Weights of a small image diffusion model.
Model: arch unet, norm groupnorm, activation relu.
Training: cautious_adamw at rate 0.0035, 40000 steps, batches of 64.
Data: 22605 training examples, 113.2 epochs.
Rows from block 7 of a small image diffusion model, named by matrix and row number. Rows with one number belong to one channel. Each number is 128 + 24 x the weight over its row's rms, rounded and kept within 0 to 255. All counts start at 0. Numbers have three digits each. After the name is the row's rms in percent of the matrix's.
After each channel's rows are labels from the 100 images, of 14976 (inputs lightly noised), where the channel reaches its highest value: "strongest on" is what is common among them. Only what is clearly more common there than usual is listed. The data: stained colorectal tissue patches (NCT-CRC-HE-100K).
# convs0: first 3x3 conv (model.decb.0.1.convs.0.weight, 96x96x3x3, each kernel summed), inputs 0-95
# convs1: second 3x3 conv (model.decb.0.1.convs.1.weight, 96x96x3x3, transposed, each kernel summed), outputs 0-95

convs0.40 109:111124126173146141129131128143213132128163125128147125135128137128134128172191147128128134175167123119131128146133128170124141129126134172159124157175142128166150159142135127134128128154140136128139178140125145130128159166218152128137172121133131153134163146116128127137140150165128127128
convs1.40 061:144098139123165124120117154117124142136125095143174112127147113165115135079071118102134121133164123178134138125104107135145100112150190095105129134085101171118157145124121121101129158193149106131136052136138120136132109124120128126122113172141095148160117155126110133134106123139147145116
strongest on: tissue: lymphocytes

convs0.91 087:128128128128159193128106128127128178155131129109110130134132131123137128128175149128114144165128128093109127128136128110181128146152127128190103180149120125128129128088128098122106128108099188124128128125153133126135130118150128128128160128147079128140130120216158128094196128128128128125
convs1.91 034:116137145158134090110129117142147127060094128147110120117129122140121112056115124114123172115102138167165150128133165156137119125147143132140149180117123155187161136132143110164135150132149146127139136144126155127097128135146136097122195101161177167134105136109110132134132132101154107147
strongest on: tissue: adipose tissue

convs0.39 072:128128128115135128122128128128164128128124128176128145155128132128132128128161150128128128159152135123128147128126128146128205127120128190166128117129128128131134128136146128145128122169128148128128130122131128148128125255164108108128128081128128128128119128115128132132130115128135128140
convs1.39 084:140121135098111117116119124116108148176205109109139136152161131138106152152140108155140167128162119130156135099102117100134120120107142129139136086112138135155115136130133103145096118121094140140127078094111122122101133033138071152132109161117132176127130158141131124145128149159128120107
strongest on: tissue: smooth muscle

convs0.41 114:126122128142163129128127126159200124160144140145135107128125130132128133127155129141128141163142154146140131114110124160124109124175128177138123153117142128224143162101130128126123128172146183142127101124129138144153150152139121118114162211151123145149176124136140165121152139132125132131
convs1.41 083:157125164146128159150136128110078130137161126127176166106097099124074146152119143112146113127136139150069125109137148126171130128110127129119153138147100124073125151164103116070140126109124144145162103175128087129112137156124137177100152115113098134123144136179096128142135130104122144131
strongest on: tissue: smooth muscle

convs0.49 103:128128128162145176128128128134103172128144168128131129125131160128138128161180127152128153150119128124133128157158128130171128129128128159172128127151189134169144173128213116128128129128128127128128167128130204149146154165131128130137167187122101139125143145150127140128128132154128128151
convs1.49 062:087117117139125093112161144151112107137180116125155125123088121127132113084059145103146102123129128164126157105129135128088154119115110078102135126133128172111130146131140127126136111145131102129111120204125071137131139087121126126116126116143127125134179128156148178148153104127172120147
strongest on: tissue: tumour epithelium

convs0.26 067:113134100141132125130128128141147126133141100159128111136150104091126126133137106129110124089116124116062145145157126149148125131146118143125137143113163110054134136138124117128138114163108152115141126128084057127151115155178126111139128118139079217125137130159120132099179128145149156135
convs1.26 115:152142132163097125121132139128152140150145115148159132097110120184129117119087116110174149131123146155136163134099129146112117097159146152125161098123139152103062143152084129157120127146155123131141121126133109127106134138128134131133103123112142211127146150069122139187090148141152135105
strongest on: tissue: adipose tissue

convs0.82 071:155185128140146128089166124140093128160128119105150151131114073118128128177131128123150128136121128105132176099118133132209128128074170115120127135099148132136128128114112131128157132200133159144144128128128142126128107116176094116128143133148159113181128128169148114145128128122164128123
convs1.82 088:122158115130141106114142098126110176136100069123158133148073128121126123120159111127128108184089143090139138136111068081115117111135145134121094143136111105144107115110104123187169124126137141149125118128125144108069149125147087159130109143115163147152136122132133141129121165112157127170
strongest on: tissue: smooth muscle

convs0.55 057:128128128128138130127135117128169128128128119136128141142128183128110128128151127120113128123128135128119128128206128128128128128131136122125128134162148134128115129115179113128128153102119167128128128128128128116136148221128132177125128128121054128187222128128179175125127128139144128128
convs1.55 090:112140122135163118114131129124127119169143112135132151123131135144128126091133124144114074115121130114088109125112093092159203145081095150141077068148156116159125135118131115112132111069140129106114047106145097137127129126128128141138156147122147158108124112128116100116115082130111109135
strongest on: tissue: tumour epithelium

convs0.77 093:153129120170149128129145132155134128182129128142168146135169130128131128167174160185123128131128133098128163136139117152182128128124144129144171128132155128174164168156128151128138129165132129138136128129128216114128164128141172127143140182124119128144134131145129122166148128159166128126
convs1.77 041:132133150125128127157127125091152132063052100112134112126141132119128136136126128063142150115141135122161137087144129126101105175136148114142136128139108136134132157123120121130146154079141159113146093129130121129080111145115124139128106073114108121129096131115035130092128142142134109134
strongest on: tissue: tumour epithelium

convs0.64 099:128152103157158136126135128145150117135136133146134148128139130126128135110146158132131153170127128183134123170165191169128125144123130136131150157146173128102137170117128128132138128175125197128147091145122172152135133153122188165132166142111119146133205136136126127123142166129147142129
convs1.64 085:128121180122139157124142153137110107142141103127133141135116147108137166081153128152134128132155148111146114131136076148159130125210092135149133117140122149157113117120142152092123114096119126152138112116116124150150145110121109055167091176128106151136084117144129141108139150071154148139
strongest on: tissue: adipose tissue

convs0.34 067:133157125128139079123141115128109108046160120137172117126102127121129128126094106135128114085093128140155122121098127194094134121130127142086128090066128112127135163171150143111132098136153110125128104128122147128128118069143131152128132127079128130126128125092128128195129136134128151128
convs1.34 118:118111148137143137120142144124129122063155116137117128178124131128155133180123131139132162121147141107137161135125122078128109105095117120174106189117124183148119098120088111181135109111127145089169122143125122108138134117138112122134163152158130121131106129124048130099157108116153131112
strongest on: tissue: debris

convs0.11 104:136165128160128135128131128145126132154156146144154146155134134133162128167176143161173146199124154135128134182151128177123144130137128158128128128153173128128175164162165153131115130152137132163139152127126141147146158147133155122148173164128128160130168130132128131177135155159160148135
convs1.11 032:131124196059126139138140097108107113165106128135124132094148143125091134139130092170125126128077110102120063109138141135118138121096137128155124112118145120149108132119133106180145126128131039131109113134090088142128106153133132110119159148123141165118162107130143136134128111126154128128
strongest on: tissue: normal colon mucosa

convs0.21 067:117038158103107137124136122131115128169157119141094110097130111162110090137104169106119133099137113126131145119149100117139099127087111130099118126105150129132133128110104111111148118125160113104132110108144095111092111138166084063092166150132096122119131122134128076130133125107079113130
convs1.21 163:099156086112148099091145114131128129105154172140161127139116101111116139143124151141161144095125136094115125136136138098122078097110111149093152140109099130150093084115122118125133137130136088096116145104109111064093117119096142067146101187125136152153138145106105100119138110116131153157
strongest on: tissue: tumour epithelium

convs0.94 078:126123116130149133130150135175096153151084117154130100130158100149135120126159091115145119172121123096100119144146096099138127119115106142146119118152163182090128154128160129164102136136123139130156119131125174151122122201124115140109124119129042142120164092129128117148154129122128128170
convs1.94 156:129110138154148132140153136150095139095116103089145126094130140137110137195116156097188146143151084127130059108170124126155108154123138183158149150158117156109123158142128147127149112114131128129104118133135092147122163165180113156143092129136131146111109138154157124135103115125147112140
strongest on: tissue: smooth muscle; tissue: cancer-associated stroma

convs0.14 087:126142138116144125128132098099148141185156138109123141120123119144137135120172102138118148158194131128169151145132112122107139134150099139112133148149177128141146140117146130121133149164130127125125131105167190132124163215165139150146131135208107104138145119148131114104131129143127121103
convs1.14 140:127119144123139129076120101132129134094139119144125152141091101144134098115118152137098107115100133162113094138141103126147161129113142141176138157094089160120112151157164137089068103131129148138122118099147134127082155089127101104170123126112154172139103123130110092136080177113126165117
strongest on: tissue: mucus

convs0.17 093:143128152137153127128124128185121140128135164154109105148133128138151128159141143137128184115123129116147151159166119128193128139082132144179152176130148153135150128128128128131130145128135144141123123128172196127145176117159125128128175154128120179153112115196148121121157137140139114134
convs1.17 066:151117107137155136148154113101106144152134162122174115074140128129123131066128123088128128158117142167124125148113120151107179135141158118136125131115140105080121130144128148185108127170159094160086157133123101160102124126080134143093121175154148124084122147123129144142112155137162130127
strongest on: tissue: mucus

convs0.36 081:141153094160130113137159136128094128144157152091150128083133120126127113170137128144121100119116112125158137138128129132164111108078150126128152122113148120157124150128174109131155120145123122112113108121139206124143134126098159129163126156163093208127084094155137118128174102121106153127
convs1.36 156:161099111127117147129115114169140151088118112150125103094169137126115099123190143139120095156119099125117115136166106172138143186137115090128101126132117100141143129118094120105124090109119123107175118177133160121118089112142103167139153083101129154140146133151152161134136126123141127181
strongest on: tissue: normal colon mucosa; tissue: tumour epithelium

convs0.23 077:136176122112127127103139152124153096080041122140143159133100153132136111092127103101107131108157117098133125117135115128127116183146148106135113135107156168074138136135087148129154136095125133108130080127141133137141088102127155101125143106120148135160128127149133194119098117118142150149
convs1.23 111:153124131109152157144106109172130107130147120099112081114142106135121139105121130135113130167097116169117086126148155115154119139152086125125159116113143113096150112161138054160090192123126143143131128127142089083106123136149123126103143119146151112110138124158077085143143089122104152133
strongest on: tissue: debris

convs0.6 092:180112128143145157120132065149168139116123178152191084070119113152144141127145130154110159128120134143149132158123087135120137122159131179131151147125138111161158176168122132122136160128169135131089157092128156126120174133131138133142129128165141142132134154136130142125120139158118103129
convs1.6 304:081127125102122120132148170118115136135140085144102168162125177109124152107110129110148122102167145153126140114125150105132149177132114094128124143130109155121080062115119136168162111126123141089143122190153143133136103139163127133087131119085150133135119125118135158140129092087108163128
strongest on: tissue: debris

convs0.81 082:128139124142121128060103158131128128127127127161147118180159139129128128187128120139138128146128123094128112129142149128159128128141133124112063128133141128129152188169121146128137127154131118160128128128122104128127132134134134034128128141144218113132128146138123129194128128139138128132
convs1.81 103:119156131139131121136212130130191103151163156123151135134131119129130189146117171097106140126114134144122127133128173116143116124137125195140110140133120157134122102132106114126128122116120115083072148128156183158121133114126146115123106198100137119116127145126104118110123155134126115152
strongest on: tissue: lymphocytes

convs0.2 074:097128118122128128128128157128136128127235079137128128154128128094128128128128175128163090128143150181128128128128128188128141191128084127128128128128128128128128117128143128163175128128128128159128128140128128133167093128134128152100128077139128164138128142157100132180128140136128164128
convs1.2 033:130109151128128108126116125102128074154068159128144118128115128130128168107092123137108128112150128128131115198128128177128123100145151159108151116128156128075128152108105111136204128163145114161128102128164134147093122135128133068128122150127110168141148144128167100128128162140110128114
strongest on: tissue: lymphocytes

convs0.45 077:174168129079141116136132129134131131163136116113109135185118140152127124111130147148163105132121139172150146144165155126121131133172102106149177124152133145166126088134126136166143113125117154150121145127148140143118155175151201167160147109122151082131147124155123159145146134164156127152
convs1.45 148:144109128177098129179099119128092119144142140133151106106126126145120142161119163110123126090119123109146096129106098138120114109106142160158097096134122138080111198125136128092102154161125103139108129107126102110131152154115119065129131139101118142122107146143116140121150206168154118145
strongest on: tissue: smooth muscle