Rows from block 2 of a small image diffusion model, named by matrix and row number. Rows with one number belong to one channel. Each number is 128 + 32 x the weight over its row's rms, rounded and kept within 0 to 255. All counts start at 0. Numbers have three digits each.
After each channel's rows are labels from the 100 images, of 14976 (inputs lightly noised), where the channel reaches its highest value: "colour at peak" is the nearest of a few named colours to the mean colour under the peak. Only what is clearly more common there than usual is listed. The data: stained colorectal tissue patches (NCT-CRC-HE-100K). In brackets: how many of the 100, against the usual share in percent.
# convs0: first 3x3 conv (model.enc.1.0.convs.0.weight, 96x96x3x3, each kernel summed), inputs 0-95
# convs1: second 3x3 conv (model.enc.1.0.convs.1.weight, 96x96x3x3, transposed, each kernel summed), outputs 0-95

convs0.43:143155131148133142144169185193140168126123175179143143152130163166178174113112123156143135121166131178179168160148128139159173098139128150151128127168156173134179118128201139136137112128141203143151154131121229117158171158167169183130131189121169183191134126132132153138155135162142141141
convs1.43:138109126138138114086102126105134126089162144129133114144143116120056053184109105132145020142112142130143106096086099030128128127133128107135115093172128115034133093134128110128147139062110084119126103098105104163128114116147137167139185031121079112128126163138147124112150114128092142088
colour at peak: grey (44 vs 21.2)

convs0.33:108131128138118090136206149132129096127161152117161098073115143159095078137048121135110112053128121167148236155136105132151134122108128136141157072104154058105167107095179157094132145029123187142162128147144128079136157116075161129112134128106151142136127141126129150127157097159150100110
convs1.33:110123179148137126103051128109130130121128128177119153135125126131131191181146174133137142153128162052149097129126176108109143103125177078092152098111134160123110131115130077143132158136118171098084129175113047120097104104075128118207110144121146110114110121176124140107000144151134146111
colour at peak: grey (54 vs 21.2)

convs0.79:126150047169162109138129150144112149131090130121130122141121140143177138121148113110146145130125153137135178135157118146143076130171117153080043059126128063122147166045140169128126101169155201128115145132095104148136122128039122150125073128154136125152145130107017145105120175143159128129
convs1.79:135103128042134155118122103118137107192136060187176125145153077074068133199128157124115110102121099137122140097124119121099141151078116137099128134155114092165081087131086066121115167137144121142134120137176171108108109122083094098136159179112115139075081119079125104137174073065097090137
colour at peak: grey (44 vs 21.2)

convs0.88:165108154145127079123088101161134044160203090174119121188136147121160219092134175146132153103125111104161145153169121165121147178158123137111149122202110101136137161118108141125130075124146137152107111135080100168112072137098105136138136240143105108132109105113176114125114159099109152143
convs1.88:116147127147095169128139091122141068122144124087146138119181144136113093063085103120127087143134135128163064125100132124119151107096105129166133118026139121171113105132135118118096107165146166108130148081148203115166094105061129128095194150118115123108118138136150152086190118113128146008
colour at peak: grey (68 vs 21.2)

convs0.66:126117090149142134148152129166147156133128169202133163128166113157128170208137120141088118119146102161130189158142156106138212116128105117149139180147138093023153090126136128127126146082125148186170147128130177169207145175146141147092133131127132121147130147079088128045121138145129167130
convs1.66:114124160087123161117132122108119132141126114100168186110162138124125110095058123052191095148058121134142076082077104082118092127129062130113030114105126136115115114174070118131073131116124096086128140124201160077157126132105108109118112100126104115128106128124144120102174061123107088088
colour at peak: pink (65 vs 38.7)

convs0.54:103085097068093072043129141134100113127161111136116122132120075098128123140160166128154137165115137125126183101083131063100121082104141038093122095123133073098105084123105063128138126141081141135105132191117111080111120104136080111112145126085104081110116103138086061135097074111093119096
convs1.54:089138108149161150183166144158078140181124110131134121117128112107129095141117115130128130115124157139174140121135142137127000165111157127141043172147139084170080166128117157124099132113126143059133122071066105141101120100121084112129112060146113131091112124135106110161160156091112140053
colour at peak: white (99 vs 25.9)

convs0.51:174120128125171124121115110184130162174139115079122131129144111113109215053219080096101084110119135087089066120119124112123134126143141086136193157163104115100112132135108123138127114165125185146102110146107161133128102163140105128128153178169094107128174125156163118146096144129110128246
convs1.51:109109109148127140120189106130090093134141087116094087141124094119124123089133141161136129150137151140130123118119154116106088126103109121126123132165125189143119141124119123131120112141196131121134144065119188151146135090117091113128147164155139135106130102177210106140255133119126164097
colour at peak: grey (45 vs 21.2)

convs0.93:132131127127129124137203179161127131142189181143142140128102164179100168116144150150149178105158106164118207182150104150177123124133061127120092106132151067094171113138168159133161128153154181156113133142142132104174143196129116163144151222089152140170133155117137148100149144182139175124
convs1.93:167116153117126132122161134051120081155109172113145163154160132151159125150113205111066083148120133116179032096114167105118126101155118126139118057112121138107137105151136149131165059148137115125155131084161128127112134124131143154247160143175133115145103137192094135152173156146109140147
colour at peak: grey (72 vs 21.2)

convs0.9:125153128144126128118176192190120128173130160124129151166128158143152121174173171132124150166142132129130142153145148139158162107161167116160142104168152132136182136096200170118158220170198136167091069152098157104138167156126136168134112202145140148182128130157187154142166131180153149098
convs1.9:116126128130087126082168131112136139034125128122113117124018125120038125000193148128128125145127140113140158130125122087126128138128156117119112148134095129112150119131128128128128083124094093111124139125143078113128083105180131142178133123132110128128128123112144122122087139123142128116
colour at peak: white (92 vs 25.9)

convs0.36:187118140102195094100154145144117048148170149117128163064111105119102000060114080119119064080116120091108084132122105118140122104105157109128173113055125152124139110114128139139147125086132188148097175174106104096130120116113117133154099161118118094146142110178133114150125095142132122104
convs1.36:156120127157161100139107193136110175176105128132100128142129141156151132068155127160131056095116088162069160174156128160153141119138176192137136160185088120130137148212157127113182122174103078154113164163085122112106119157138139143102169157087105138128116131175178132144128105129137164220
colour at peak: white (68 vs 25.9)

convs0.48:094138123101105100106062150101116089143175098137123140175118119100182104131103154096133124201131130095115167128128156087113149120093145071124094083091127147110107159117133025128129137135094097128127134166117071133093095130127130137133118147100121129109068118129142118126074101115116085000
convs1.48:140146088149147120156234168131155138156170099128033147134124130110107069131090089175143120134126152138085117073113181118078096108137162147163140129118137100146065090155102081137154111146119156112091132119169209129142188109125098145156111113108122135048163142125108107122161132119135155079
colour at peak: white (58 vs 25.9)

convs0.30:157119234114123143131103124128140149134162130237132136081156128135088105127120255124122134123128057117150149128109132103131138121080102130116213137115134183140117111110136099135129138155151128194145128162136121126117131158156132108117108235129137137106115141130138128130123115127118103150
convs1.30:184125163110111093111127104120144094078093154132131110115146092157086075171127162141106130161130149107159121147113147109117189144104087122123130131103123146117091088100135051129101165155205079086169132146149133176148140095152128091068112192074148138076092134118034134141119126123137104053
colour at peak: white (94 vs 25.9)

convs0.21:162142122130229122156132129170140153246224125095114128150131125124125158094143105128125153141103104100126156120110117116111131125092122121100104117155121093120119128077123146134170157134135143107137128167125075143106128135130127141158059255150126128128144122128204107109106127112100097090
convs1.21:145105065126129124135150102110124105088135113212107112148182106143108093124134135129139100115134109124114138131125142116122157170151141106128146137110135096128133103134147106131142130151186181255151000120149147147155184125049138118128128137149113149111109155127165137151135148126143145142
colour at peak: grey (44 vs 21.2)